From a checkpoint of a small audio captioner: batches of 64, trained on synthesized solo parts of chorales (CocoChorales).
Rows from block 2 of the text decoder, named by matrix and row number. Rows with one number belong to one neuron. Each number is 50 + 15 x the weight over its row's rms, rounded and kept within 0 to 99. All counts start at 0.
# gate: MLP gate (decoder.blocks.2.mlp.gate.weight, 768x384), inputs 0-191
# fc1: MLP up (decoder.blocks.2.mlp.fc1.weight, 768x384), inputs 0-191
# fc2: MLP down (decoder.blocks.2.mlp.fc2.weight, 384x768, transposed), outputs 0-191
gate.496:70 56 27 66 52 51 47 60 75 31 50 31 72 57 42 55 56 25 63 38 35 40 53 52 56 27 31 37 44 57 41 79 40 42 31 52 51 37 39 50 72 67 52 69 54 58 35 49 39 55 50 63 40 52 48 26 44 36 49 54 67 67 68 61 67 27 46 58 39 34 65 39 45 59 57 58 29 31 66 47 34 38 38 30 70 62 61 60 34 62 45 36 42 62 40 53 48 63 58 46 41 61 42 51 49 37 61 60 56 46 40 56 55 48 42 30 42 55 62 27 76 54 39 28 56 87 44 57 79 94 54 27 35 57 65 54 38 37 05 45 68 53 84 39 59 63 63 68 72 48 43 72 39 64 28 45 33 49 54 56 53 50 41 55 56 18 38 67 50 31 45 71 64 76 49 41 51 29 53 65 62 40 76 71 32 33 53 56 68 46 54 69
fc1.496:61 40 49 38 24 39 64 73 51 31 71 59 62 66 41 40 42 66 53 57 60 53 45 15 37 45 38 20 40 45 70 37 43 55 68 51 23 43 52 39 57 53 37 48 51 36 50 64 60 51 24 50 56 20 67 42 52 66 59 81 46 40 32 50 20 85 32 44 52 41 34 78 46 76 86 65 37 61 28 73 44 68 38 51 55 67 73 59 49 64 48 40 75 41 71 25 75 26 43 54 16 62 53 51 39 39 49 41 61 36 37 54 57 60 45 39 38 67 42 85 38 32 51 78 44 72 74 44 36 64 50 48 43 39 32 38 72 70 48 35 52 33 41 31 47 43 72 31 62 29 44 34 44 28 81 42 76 54 37 52 68 41 75 69 51 56 78 31 56 51 38 53 40 54 62 50 39 67 40 35 52 52 58 69 54 53 46 70 46 61 47 28
fc2.496:23 45 36 38 31 42 75 42 41 63 71 65 75 50 45 64 31 34 47 42 55 15 64 49 37 24 41 50 78 52 51 42 61 71 73 54 51 53 43 67 15 43 55 65 37 10 56 57 38 81 23 54 75 42 68 34 63 79 75 35 33 43 77 53 40 61 52 41 82 57 30 25 70 91 06 42 54 71 78 50 59 34 35 49 27 56 57 47 64 45 24 69 43 13 60 24 70 31 73 48 58 45 44 46 43 21 54 55 44 15 51 57 62 68 55 52 30 57 60 13 42 35 69 42 35 40 33 71 35 53 33 49 55 71 57 32 55 62 67 32 55 63 27 36 56 61 51 31 48 47 76 54 82 42 62 28 45 57 24 58 52 52 71 76 58 48 33 40 48 54 67 78 78 32 59 45 39 62 34 65 60 42 34 40 36 86 65 62 45 57 43 45
gate.497:59 62 00 66 38 43 44 81 49 32 37 36 61 66 39 55 40 32 54 50 72 58 34 58 59 44 25 51 46 68 42 65 38 53 35 47 40 54 31 47 58 74 43 48 72 56 46 59 30 60 49 57 39 35 29 45 18 29 55 61 81 63 47 59 78 54 32 73 45 55 65 40 46 39 66 68 18 27 58 79 25 39 48 39 66 57 65 55 42 55 65 25 47 60 41 56 46 62 68 69 55 47 52 76 40 44 55 46 62 63 38 60 59 50 45 47 73 53 48 40 74 57 34 40 51 56 64 48 85 70 68 28 29 65 38 69 44 43 25 46 52 47 79 35 46 62 68 57 66 54 47 55 42 32 31 51 48 62 51 81 47 44 42 61 52 26 47 55 29 54 37 49 48 49 47 61 64 51 32 33 57 34 84 73 26 08 39 51 63 43 53 70
fc1.497:68 75 57 30 55 58 67 51 66 43 51 68 22 52 82 28 60 25 50 39 60 77 34 59 30 77 43 54 19 70 51 49 64 58 44 70 67 60 56 55 35 63 44 38 51 71 36 64 54 35 50 45 38 36 32 82 51 61 69 91 52 27 25 65 81 60 11 52 40 74 26 58 46 57 49 59 53 38 48 61 49 57 38 77 61 46 76 61 50 49 48 43 31 46 85 40 31 59 36 42 55 64 56 35 62 32 64 59 60 59 76 52 54 12 69 50 41 34 94 40 24 41 53 62 72 49 53 61 59 28 64 34 54 61 65 34 44 31 20 36 46 83 54 54 99 62 17 47 48 46 77 58 32 51 39 36 32 59 45 47 51 55 40 40 53 42 43 43 28 46 48 61 74 48 43 43 40 44 44 34 49 49 63 48 49 54 47 57 72 46 90 47
fc2.497:44 57 68 36 61 46 35 54 46 72 52 67 61 45 46 28 48 41 54 39 60 56 66 45 29 43 70 36 27 77 64 41 50 77 34 31 33 57 36 70 62 45 53 50 56 49 65 63 31 33 70 55 44 37 42 41 62 58 67 48 31 57 32 64 44 58 68 30 30 49 45 42 58 52 72 61 60 48 45 35 19 37 47 28 56 67 74 19 54 37 47 58 57 61 50 48 36 72 52 63 66 41 56 66 49 39 63 52 31 27 39 39 27 71 53 71 48 35 66 34 48 39 61 55 47 30 64 59 58 47 55 53 51 44 49 51 51 44 50 57 36 60 34 59 81 66 54 45 55 55 67 50 14 32 61 29 46 36 37 58 55 63 64 87 69 53 68 37 75 54 50 66 28 26 61 50 53 50 86 58 29 68 19 65 55 46 84 78 27 11 55 49
gate.498:60 51 27 64 58 37 51 66 51 30 54 13 63 62 46 53 54 21 86 29 55 41 29 40 52 07 32 34 60 54 53 70 37 59 49 40 72 52 38 33 43 48 71 68 66 38 40 59 39 85 37 63 30 64 54 21 37 48 73 55 70 45 74 61 51 44 29 49 44 52 52 36 49 57 69 82 47 32 42 31 27 37 36 41 78 42 79 69 50 50 52 48 23 39 40 40 66 61 65 46 34 71 43 57 31 65 62 63 53 46 47 68 61 37 45 43 55 38 64 53 63 42 39 60 57 74 58 28 66 85 56 31 38 50 59 56 37 47 27 47 58 47 58 22 54 31 43 59 74 53 11 70 62 50 46 68 50 27 24 60 49 66 50 53 61 38 55 71 40 43 42 55 53 37 57 42 40 10 40 43 48 43 66 47 40 26 44 57 65 55 70 89
fc1.498:17 59 64 45 49 32 47 48 47 64 79 13 35 41 44 71 21 51 55 53 27 49 51 63 25 92 62 43 61 66 35 42 48 71 43 61 56 37 51 69 64 76 65 58 75 52 28 41 60 53 50 58 45 43 53 48 60 65 43 21 28 51 52 61 56 64 58 51 82 56 57 37 56 66 40 48 30 62 50 35 72 43 60 54 34 47 48 34 30 47 62 49 52 55 48 54 52 54 47 60 39 50 49 51 39 14 25 51 69 29 59 73 60 49 44 71 38 52 30 34 71 26 52 38 67 68 59 75 58 86 79 66 43 37 53 66 78 52 71 38 52 20 38 72 67 48 51 60 57 50 12 37 54 51 56 43 51 15 44 50 56 56 25 33 62 45 57 48 61 49 47 55 38 77 18 41 55 40 56 84 48 71 51 67 23 66 59 41 25 75 30 38
fc2.498:68 56 47 80 37 86 40 28 66 68 37 50 81 46 41 59 65 78 38 57 54 42 43 34 65 39 66 67 51 73 53 47 34 28 42 84 54 44 75 62 49 59 30 36 25 40 36 25 52 54 40 63 58 29 60 41 56 26 39 30 24 35 66 66 35 49 51 62 45 64 49 36 68 38 59 62 43 70 22 16 55 49 41 55 58 49 60 60 64 44 70 55 49 68 66 77 31 33 68 75 55 71 42 63 38 29 70 56 51 59 41 31 61 61 59 54 68 34 52 19 52 62 37 32 73 25 54 46 53 56 34 58 35 48 46 64 41 38 56 44 51 65 27 62 42 48 43 61 54 80 38 43 40 20 41 61 44 63 45 48 76 68 34 45 43 41 65 44 38 88 51 40 24 52 77 66 32 30 30 48 36 60 49 36 68 54 72 48 50 77 51 46
gate.499:64 59 17 73 56 45 34 64 56 35 30 35 68 41 55 50 43 13 66 37 45 56 42 43 45 20 10 41 55 57 61 63 51 45 30 72 48 58 36 75 57 55 36 63 56 59 40 53 46 56 50 62 41 55 62 49 41 39 56 50 66 68 55 69 44 69 27 50 24 46 57 50 51 76 45 75 49 38 52 41 08 61 42 24 78 49 61 89 54 53 61 68 49 43 27 45 47 57 52 52 31 41 54 71 21 42 51 43 46 46 50 58 56 43 59 47 34 50 71 54 57 37 55 53 66 53 78 37 68 66 67 33 40 40 45 45 29 34 18 49 51 56 54 31 54 54 64 51 80 38 36 64 44 53 54 54 61 43 66 34 49 46 22 56 19 56 21 50 37 70 56 35 61 60 34 64 58 10 32 54 59 49 43 60 48 28 42 52 51 60 51 74
fc1.499:44 62 69 27 48 67 57 72 42 38 53 63 83 44 50 41 71 63 13 36 61 72 64 29 55 48 57 75 18 59 43 54 34 53 62 26 41 44 49 49 74 58 53 67 37 61 39 75 40 39 50 39 73 60 41 52 56 30 39 92 58 28 60 44 27 71 59 43 54 49 70 63 46 55 61 64 21 58 72 83 35 34 74 44 40 68 37 51 46 71 32 44 59 40 51 40 44 26 67 35 45 49 34 37 28 55 49 72 62 52 66 52 62 39 42 52 46 54 58 45 75 83 48 43 43 62 37 33 54 52 51 59 45 27 41 36 45 44 59 37 76 59 57 63 45 64 73 32 27 47 39 79 28 39 33 44 43 89 33 66 42 47 76 91 58 67 38 43 43 14 54 69 24 40 34 50 55 49 74 69 56 51 50 30 37 29 69 60 52 54 68 46
fc2.499:24 34 43 59 47 49 50 46 39 55 72 76 76 25 45 70 42 68 71 62 43 44 61 57 74 54 74 73 47 47 56 63 39 56 56 61 73 68 42 39 63 65 18 36 49 51 33 61 47 45 50 64 55 31 56 63 69 52 07 37 51 57 67 45 70 31 65 40 47 21 51 43 62 87 71 46 45 49 45 46 41 26 51 42 55 24 43 39 41 60 82 53 60 88 36 30 48 64 36 45 47 81 41 61 29 28 29 40 65 27 61 46 46 57 45 48 74 35 77 36 43 35 44 05 39 50 46 50 48 38 34 49 42 32 54 46 54 40 60 37 05 55 27 45 24 40 33 35 49 60 33 50 44 46 38 29 39 22 61 44 74 58 47 39 70 46 91 47 50 76 45 36 57 61 47 49 42 32 66 45 49 32 52 57 26 92 59 50 35 61 50 62
gate.500:72 55 07 69 60 57 51 45 61 21 49 25 56 72 49 71 58 25 59 44 40 44 54 41 47 20 27 40 35 56 50 66 60 55 28 63 66 59 36 39 56 74 46 78 60 52 40 47 31 56 47 52 47 48 54 43 18 34 68 53 60 51 69 51 46 53 46 55 24 38 73 30 55 50 39 61 23 32 59 65 29 38 46 43 84 53 43 78 45 66 56 54 37 61 09 50 39 74 59 52 38 59 43 64 27 46 64 60 58 45 45 81 51 51 84 49 46 53 65 31 86 55 25 43 67 77 50 51 60 72 57 47 30 42 48 62 40 46 40 37 54 45 79 25 64 49 61 74 70 43 37 70 75 55 27 47 55 44 43 73 44 40 37 61 46 46 34 51 41 48 46 66 58 61 55 19 59 32 53 39 70 41 86 60 55 41 56 60 66 68 56 78
fc1.500:26 74 51 62 62 72 57 60 42 50 43 51 42 60 58 69 07 51 74 65 30 63 62 42 36 31 48 55 67 86 48 64 43 59 45 31 66 42 63 50 58 31 23 57 41 27 59 61 54 61 26 57 51 65 17 50 23 32 25 38 53 52 58 58 34 54 35 58 51 47 58 58 25 63 40 59 57 53 58 68 55 62 53 30 16 94 39 24 59 60 55 31 71 36 46 55 53 67 42 39 42 54 31 47 58 28 58 56 60 40 47 62 43 55 30 37 50 45 48 32 59 66 21 31 54 76 42 43 60 37 57 65 30 36 81 59 38 51 31 47 67 26 64 74 36 44 45 59 52 73 57 51 84 74 61 40 47 56 64 48 63 51 61 65 56 42 46 30 57 63 53 40 46 66 45 54 75 22 50 41 56 33 39 31 45 44 35 36 73 57 31 54
fc2.500:38 47 72 38 29 46 57 40 82 41 53 58 51 74 48 42 36 33 52 47 35 54 59 52 63 81 76 62 60 32 56 32 33 46 59 65 51 25 52 58 55 42 64 00 39 64 64 35 27 43 70 32 57 36 39 42 72 57 77 53 21 51 47 39 58 60 71 69 45 39 53 44 56 32 53 21 32 70 66 48 65 64 50 64 24 58 52 30 13 11 35 63 41 51 58 61 33 43 78 39 25 58 42 48 43 42 53 47 52 59 21 89 65 45 72 62 44 49 32 48 20 52 45 42 71 54 43 50 37 42 44 56 44 66 52 83 47 42 57 70 34 68 41 69 42 73 61 32 60 56 59 62 51 27 63 32 51 47 39 39 71 56 32 33 59 72 66 73 73 12 62 77 36 41 63 44 46 63 44 46 60 09 55 57 72 45 38 47 28 78 56 45
gate.501:49 93 32 53 52 49 50 41 65 41 22 35 85 60 56 47 51 25 61 31 50 57 53 56 47 39 29 48 48 90 36 67 31 71 20 51 57 66 50 57 45 77 43 70 54 56 54 46 34 72 51 39 63 50 49 40 16 52 69 39 57 41 58 56 55 58 38 56 33 64 67 24 44 57 55 67 34 25 69 70 27 44 29 43 40 55 62 64 28 70 46 42 35 51 40 62 58 79 62 30 48 69 55 69 41 34 52 59 79 44 47 76 54 45 69 39 67 52 54 44 74 54 42 54 53 74 44 41 73 77 73 42 30 45 44 48 38 39 45 53 54 58 86 31 67 56 56 74 60 66 50 64 46 61 31 49 46 45 47 66 37 62 34 77 49 47 31 40 29 56 52 52 47 52 42 46 42 39 33 39 60 55 80 69 40 34 42 44 58 61 59 74
fc1.501:33 67 34 20 66 46 89 33 34 69 65 54 62 62 61 48 57 48 52 51 39 58 38 26 49 42 39 41 44 61 46 78 50 57 31 57 52 63 46 77 45 56 71 47 56 49 26 57 61 35 60 41 53 37 58 68 43 43 54 61 47 43 44 54 18 63 27 43 67 66 46 40 49 51 73 55 60 32 63 15 28 54 48 61 36 68 48 66 64 50 30 62 50 45 38 32 32 84 42 53 52 55 49 51 51 35 39 34 54 47 43 38 15 56 54 32 55 56 69 37 71 44 59 62 30 55 53 71 34 42 65 72 25 43 50 54 74 48 69 38 80 50 56 55 42 47 47 51 81 36 80 32 83 50 50 63 40 42 30 63 65 15 58 53 40 75 60 09 48 51 31 70 53 64 47 51 32 65 28 52 59 73 62 53 16 31 70 49 59 42 77 40
fc2.501:39 63 44 60 51 74 42 55 78 62 46 61 55 54 24 60 65 45 51 37 34 53 58 23 61 02 07 51 52 63 50 67 47 33 55 40 60 32 67 65 57 48 78 68 24 44 31 44 42 55 62 56 23 35 38 61 28 27 51 59 97 46 68 61 38 60 50 68 43 37 53 49 62 42 51 47 50 47 41 67 65 41 57 45 37 47 44 43 47 65 55 45 38 38 52 89 55 25 65 64 50 56 56 16 43 58 81 50 44 51 36 52 77 36 78 52 46 47 75 43 72 46 56 73 26 65 56 57 56 75 64 62 68 48 65 50 50 68 30 65 34 23 60 42 53 69 66 41 50 73 42 30 40 64 53 74 63 62 67 51 73 23 31 47 43 33 31 43 45 61 56 51 18 66 61 69 38 34 50 79 55 26 65 35 33 63 46 64 53 48 51 63
gate.502:56 64 30 68 52 54 66 49 44 35 43 22 70 57 45 46 62 20 58 49 42 47 65 46 43 34 36 48 42 64 53 70 42 60 42 56 49 33 23 27 52 69 54 64 23 61 43 37 31 66 68 54 39 47 58 40 31 45 55 38 67 49 54 53 40 66 29 56 42 24 83 27 48 36 50 60 16 55 67 54 42 38 54 27 78 61 52 84 33 65 54 33 34 47 26 31 58 65 41 61 39 50 34 52 36 50 44 63 84 60 27 67 56 50 65 45 57 42 72 42 79 55 48 45 64 70 37 39 80 76 63 45 16 46 41 72 37 72 50 43 58 52 74 31 62 55 57 65 83 51 36 57 55 69 37 58 55 45 55 60 40 61 46 64 50 50 43 67 28 43 43 54 62 55 64 32 59 49 47 34 69 40 86 61 42 49 52 63 46 46 62 78
fc1.502:25 50 45 95 48 43 33 51 81 43 77 31 47 48 63 35 62 47 45 54 62 28 34 50 42 50 55 21 61 51 25 87 60 13 40 46 40 39 52 51 66 43 58 69 41 69 43 90 66 31 51 58 53 58 73 41 45 45 46 47 46 52 63 44 57 51 59 42 24 13 16 44 39 67 37 20 26 29 70 55 64 47 47 34 52 39 59 37 68 70 57 49 78 43 39 51 29 64 32 32 69 53 29 56 56 84 34 17 23 32 54 47 55 40 54 34 62 74 56 58 53 46 43 47 55 57 64 68 33 66 20 68 56 41 36 38 46 66 51 32 41 69 47 40 48 78 13 56 55 51 43 55 42 58 51 48 48 69 43 34 64 46 56 64 51 67 47 33 65 36 35 70 54 68 56 62 37 24 54 24 48 48 65 60 68 46 55 63 60 77 76 38
fc2.502:33 52 61 52 25 17 58 51 50 46 71 77 55 64 49 77 61 72 33 55 49 68 49 46 62 58 64 78 88 35 41 52 34 67 74 39 28 46 44 73 43 42 73 68 60 62 67 81 51 75 50 34 55 78 59 51 44 87 34 43 44 45 60 47 59 39 50 70 47 52 56 58 38 68 34 70 54 36 65 32 45 36 72 64 02 84 50 52 62 18 51 51 49 56 56 25 44 61 48 68 51 18 63 63 70 28 42 33 49 47 69 52 53 45 46 38 42 45 66 51 71 37 30 50 40 75 44 66 56 57 50 48 68 35 46 48 48 29 56 50 69 16 32 57 46 55 53 44 26 60 62 36 55 44 45 62 49 49 26 71 59 26 51 63 53 65 75 52 26 16 70 62 47 45 69 64 47 71 69 33 51 42 22 39 60 68 75 33 62 68 73 71
gate.503:53 35 39 24 65 73 59 49 53 37 45 54 61 49 36 30 54 34 38 30 49 67 35 40 36 43 41 65 37 35 69 61 28 66 30 37 37 63 46 49 47 72 48 73 39 83 33 36 35 53 53 52 51 77 49 43 40 66 52 44 67 47 36 69 53 41 56 52 60 58 73 57 35 54 81 57 32 40 39 64 55 29 76 43 54 43 61 65 19 30 48 41 65 65 53 49 57 52 32 52 33 41 36 48 50 42 57 51 56 55 47 68 45 43 52 32 54 48 65 38 57 74 30 42 61 67 57 38 70 66 60 23 56 65 27 70 16 43 60 58 78 65 68 37 73 58 65 75 59 51 46 57 43 57 14 46 56 50 68 78 35 57 67 43 50 63 13 70 52 43 61 46 52 76 85 45 59 36 45 57 55 19 61 65 49 52 31 52 25 34 52 46
fc1.503:61 59 45 44 66 24 67 38 49 42 42 38 43 23 38 39 41 52 54 04 53 45 22 50 43 75 48 49 56 72 64 39 41 54 63 29 42 31 77 68 54 49 25 53 84 40 49 45 52 45 51 53 49 92 55 54 66 87 46 35 58 41 50 52 69 58 61 54 66 64 53 54 49 71 44 61 62 54 44 53 45 48 81 27 59 33 61 43 24 21 41 36 53 54 74 25 63 44 44 06 57 44 57 44 72 25 51 54 58 09 47 53 64 45 57 59 28 43 59 21 46 65 44 59 36 51 62 49 39 30 41 30 77 87 71 52 49 44 65 58 51 42 40 38 75 43 55 22 50 28 52 42 21 74 73 51 51 28 73 60 69 28 37 37 48 72 57 41 52 31 35 54 39 60 68 60 43 50 43 66 84 63 50 51 37 47 25 33 45 62 36 21
fc2.503:34 35 54 49 31 47 53 46 72 51 47 37 64 61 61 63 37 63 54 47 46 60 40 54 43 34 41 55 50 26 37 60 35 43 49 38 65 36 69 56 45 35 43 72 49 59 34 87 36 65 56 59 33 53 44 56 34 36 37 94 57 44 50 44 26 54 39 51 53 46 79 35 84 53 48 67 48 52 55 46 82 73 42 52 23 51 54 27 44 84 67 41 19 38 48 43 50 61 75 52 77 52 34 41 30 55 67 37 51 52 78 61 56 43 75 34 65 51 49 58 47 43 52 53 57 45 54 41 59 76 50 44 67 49 35 47 56 34 71 49 57 37 94 59 02 53 36 60 35 73 52 60 78 16 45 62 61 64 14 64 36 31 59 76 59 61 39 51 45 54 45 57 51 33 39 44 58 76 44 24 54 71 57 51 50 57 46 34 49 27 59 59
gate.504:49 63 26 67 39 64 28 58 55 22 40 39 32 53 28 55 62 42 79 35 59 50 34 21 44 00 00 40 40 63 62 54 50 28 52 66 56 43 67 55 47 49 58 82 33 55 58 59 68 44 54 48 17 27 44 50 44 60 41 55 61 40 76 75 40 75 42 50 25 65 50 25 58 56 41 75 28 45 50 56 41 64 38 47 70 67 53 77 54 46 43 75 55 70 63 64 38 30 58 32 56 51 24 35 24 45 51 62 60 40 70 60 71 25 72 49 45 66 72 57 41 32 58 63 77 59 60 26 63 54 63 52 48 56 37 44 36 49 51 45 41 33 50 33 64 63 54 48 57 65 34 48 62 44 76 58 47 26 56 32 57 57 54 66 30 56 51 49 46 58 48 60 25 63 18 43 27 41 66 61 51 51 41 38 49 67 61 59 61 50 78 58
fc1.504:72 22 38 57 53 30 09 59 62 36 41 34 37 45 28 64 30 41 79 72 53 49 36 24 30 31 32 45 64 30 62 20 63 44 42 35 56 61 57 32 60 70 54 59 36 53 72 44 43 46 73 55 22 56 23 41 71 58 63 32 31 30 58 79 66 65 38 29 36 65 36 54 48 57 39 81 40 64 58 45 38 66 40 33 73 46 65 79 40 46 46 66 43 20 69 34 51 35 49 52 53 54 50 52 31 38 50 39 39 49 49 61 69 25 65 52 61 57 42 51 26 30 49 48 56 36 88 47 32 62 89 54 50 31 24 56 40 51 43 34 41 55 52 41 55 61 52 61 55 45 46 70 58 40 55 74 35 41 47 44 44 67 41 82 31 56 36 59 36 73 49 43 53 49 41 43 53 40 35 49 72 64 46 50 67 72 63 31 30 39 54 50
fc2.504:72 45 59 49 39 21 55 67 41 50 38 69 65 68 41 68 55 63 40 49 44 65 73 26 52 49 40 85 60 44 56 59 82 35 49 47 58 78 38 75 41 31 75 67 41 33 63 54 32 46 65 60 45 35 37 45 15 34 25 46 63 52 50 49 46 38 26 57 54 64 57 22 36 62 33 76 79 27 31 64 61 46 62 74 50 34 37 67 50 52 22 48 45 47 41 59 41 33 48 65 55 40 40 62 58 49 74 48 48 26 49 51 50 36 21 53 76 39 58 39 38 37 39 66 79 58 50 36 25 33 56 47 32 49 63 55 09 22 32 28 56 46 64 44 61 40 77 48 27 45 24 55 57 61 65 48 37 80 59 40 68 39 32 42 48 52 39 43 34 29 70 39 61 47 56 64 35 25 57 51 71 35 57 37 48 58 50 45 34 27 54 26
gate.505:44 64 22 65 46 79 55 41 60 51 21 34 54 62 27 65 68 61 46 31 39 34 49 41 46 35 34 59 28 40 55 60 67 58 51 63 24 44 31 61 57 50 27 48 48 44 41 69 47 54 33 51 41 52 63 58 49 47 45 40 56 63 39 43 80 86 35 57 39 88 60 53 73 37 66 58 49 42 43 58 52 55 47 24 42 66 49 42 34 66 54 57 42 44 56 52 52 54 59 45 53 58 69 46 11 40 41 53 75 49 59 47 58 57 62 32 50 63 47 46 68 40 47 68 41 71 69 60 47 79 54 63 79 47 54 34 11 35 50 26 45 29 38 31 44 75 51 57 67 33 35 37 42 43 82 32 60 53 81 55 59 46 14 71 29 51 34 31 10 45 52 49 13 46 70 59 58 53 44 17 53 44 71 48 56 18 40 44 49 57 52 59
fc1.505:77 65 69 83 68 39 33 55 72 39 35 70 52 56 43 49 37 38 28 40 53 55 35 59 41 77 50 60 55 67 48 49 34 49 45 31 35 48 46 38 78 57 52 30 48 41 31 41 32 35 60 57 28 73 51 77 54 55 38 64 55 63 67 47 55 54 52 52 30 37 47 39 69 39 29 49 48 59 55 52 40 27 54 35 60 51 57 67 52 30 50 56 47 38 59 59 18 56 29 46 48 54 39 54 57 41 56 39 60 39 14 46 71 52 43 15 51 39 47 19 53 44 64 46 63 56 78 54 33 46 33 55 39 46 65 30 53 71 11 51 58 66 75 34 48 71 52 40 53 35 50 71 32 72 56 39 78 49 57 40 46 53 41 51 38 44 53 21 55 36 40 52 47 62 86 66 53 72 56 56 61 65 71 56 58 56 35 31 52 62 64 47
fc2.505:48 32 36 59 46 44 30 49 33 42 64 43 36 77 66 84 46 65 57 81 26 72 38 29 39 33 47 64 51 43 61 38 49 64 47 31 57 39 47 18 58 63 56 65 49 38 72 76 55 82 48 51 25 48 43 43 46 70 58 57 66 39 61 31 24 62 45 53 34 49 59 40 55 73 68 50 30 93 47 38 78 42 49 62 69 51 50 59 45 55 45 52 52 39 60 34 48 31 55 57 41 49 71 43 46 58 45 38 54 33 61 62 69 47 57 28 44 56 61 60 35 30 53 72 57 24 59 52 53 86 66 53 37 23 35 80 36 42 66 43 32 59 56 53 48 18 47 61 25 60 45 17 74 69 64 38 29 56 48 61 52 52 61 47 43 36 47 57 22 41 47 16 19 59 28 43 51 39 66 29 61 60 56 56 21 43 70 34 44 32 68 73
gate.506:73 52 25 53 51 45 58 65 34 31 38 42 70 56 58 49 73 25 24 42 62 51 42 47 55 46 29 83 25 55 53 65 51 42 49 58 50 41 56 41 53 63 56 70 70 38 64 52 49 58 35 66 58 39 47 49 37 47 56 65 50 36 54 47 77 56 44 69 54 67 49 68 67 51 48 70 48 35 55 54 35 44 46 34 59 46 65 50 36 62 43 49 46 31 46 47 68 64 56 50 41 48 43 51 38 49 55 63 59 51 66 52 54 40 68 38 75 64 50 34 71 39 25 45 40 49 60 49 58 47 73 62 48 54 65 47 14 43 40 29 79 44 74 18 44 55 60 54 79 42 40 67 63 41 38 29 29 45 76 42 58 26 34 55 35 42 32 57 07 44 64 55 47 54 60 42 59 24 56 44 96 44 71 36 43 14 40 53 46 52 68 59
fc1.506:34 58 23 40 47 48 64 48 55 37 80 56 65 32 32 38 62 47 58 50 35 27 74 51 38 59 51 31 65 35 21 35 47 55 23 38 71 50 58 42 66 44 36 71 75 53 67 49 49 56 37 36 62 54 48 42 50 47 61 62 45 51 55 51 52 19 35 72 68 78 72 30 55 59 32 41 30 58 65 67 67 20 40 50 40 58 29 24 79 56 47 43 53 58 44 52 57 55 77 46 62 30 82 47 76 29 40 60 35 32 76 36 38 43 49 50 61 48 28 60 64 18 53 40 39 45 51 55 21 39 67 64 45 77 62 67 54 16 52 31 69 54 52 22 54 44 68 59 62 36 36 52 60 63 50 42 41 70 44 67 36 45 65 46 61 40 48 46 55 33 58 79 56 42 51 56 42 38 52 58 54 73 52 59 15 39 43 36 35 50 31 42
fc2.506:75 63 56 36 46 53 27 56 35 53 56 80 51 18 57 26 39 49 76 34 75 46 18 48 68 48 50 57 54 61 39 08 50 51 63 57 50 61 52 53 51 27 50 80 60 74 61 42 39 44 53 36 34 08 23 61 54 47 27 34 39 77 44 56 41 59 50 54 60 68 71 56 49 24 45 30 33 50 52 47 60 25 39 48 40 87 37 78 63 42 63 76 69 81 71 68 49 25 68 53 51 35 50 41 66 34 48 40 34 63 42 33 43 56 44 50 59 21 71 40 50 58 48 46 31 39 59 44 64 60 55 55 67 59 58 47 55 47 35 64 73 48 44 55 55 29 46 54 47 74 24 51 16 44 50 60 24 45 34 60 57 71 80 83 45 40 77 46 43 58 63 40 48 67 65 52 52 21 34 55 28 45 38 55 60 39 65 58 56 22 54 43
gate.507:57 57 36 44 61 38 34 80 54 40 36 40 66 59 44 67 61 45 54 55 29 83 62 44 59 57 49 58 56 33 31 71 42 52 32 24 61 27 48 40 55 46 39 65 56 55 71 76 30 63 58 72 48 56 42 33 00 23 54 73 45 45 61 76 60 65 50 47 50 40 64 53 55 47 65 64 50 42 75 67 29 29 52 44 83 43 61 55 67 74 53 16 18 67 53 71 64 58 40 48 59 58 35 63 59 33 67 49 59 64 43 59 42 36 38 70 62 26 49 52 75 43 00 55 48 48 52 46 65 51 47 54 25 22 46 71 63 47 24 50 43 69 82 57 45 40 68 85 40 52 68 80 54 28 26 46 36 58 45 79 47 69 60 68 80 47 38 42 50 50 47 40 51 48 54 45 68 38 53 38 54 52 54 51 46 31 63 32 43 40 66 42
fc1.507:64 54 43 53 46 58 62 45 62 34 47 59 39 59 68 42 45 56 55 19 52 86 41 34 54 52 51 59 51 28 69 26 45 36 69 55 53 57 59 38 30 68 59 48 57 44 50 53 48 65 42 45 58 38 59 43 75 45 29 32 40 70 36 29 47 44 72 68 72 59 43 19 25 45 32 48 59 28 55 55 77 49 56 51 34 62 29 45 53 61 35 43 45 30 50 39 48 47 25 50 44 68 48 49 50 94 54 38 75 55 19 41 42 79 35 31 38 62 39 69 55 81 12 56 47 40 46 22 60 29 37 33 60 62 30 42 57 49 62 44 71 36 44 60 50 40 59 67 48 63 47 34 59 48 90 41 72 40 54 34 56 58 51 50 55 60 73 54 46 41 60 27 07 62 39 73 12 54 29 35 44 40 34 70 28 30 41 64 52 41 38 56
fc2.507:56 43 51 63 52 74 44 53 37 53 54 38 22 43 35 69 66 63 65 44 72 24 50 41 55 28 45 49 33 49 57 51 31 33 54 92 28 70 67 73 44 44 58 48 47 55 55 67 77 60 21 27 42 24 50 50 65 73 55 45 40 50 42 18 29 52 47 50 36 38 55 57 53 47 47 67 58 60 24 52 47 63 47 57 23 79 32 42 74 50 65 58 59 35 51 27 57 49 56 39 68 43 64 41 40 46 56 40 57 59 46 26 36 59 48 36 31 80 56 44 49 65 53 48 45 46 49 24 48 46 39 44 70 67 58 52 35 36 60 32 53 39 52 63 69 59 34 64 35 52 49 39 61 49 65 42 48 56 38 52 43 34 57 59 51 44 72 65 71 45 52 37 50 43 24 47 24 38 51 56 50 54 37 41 68 33 95 48 48 42 01 38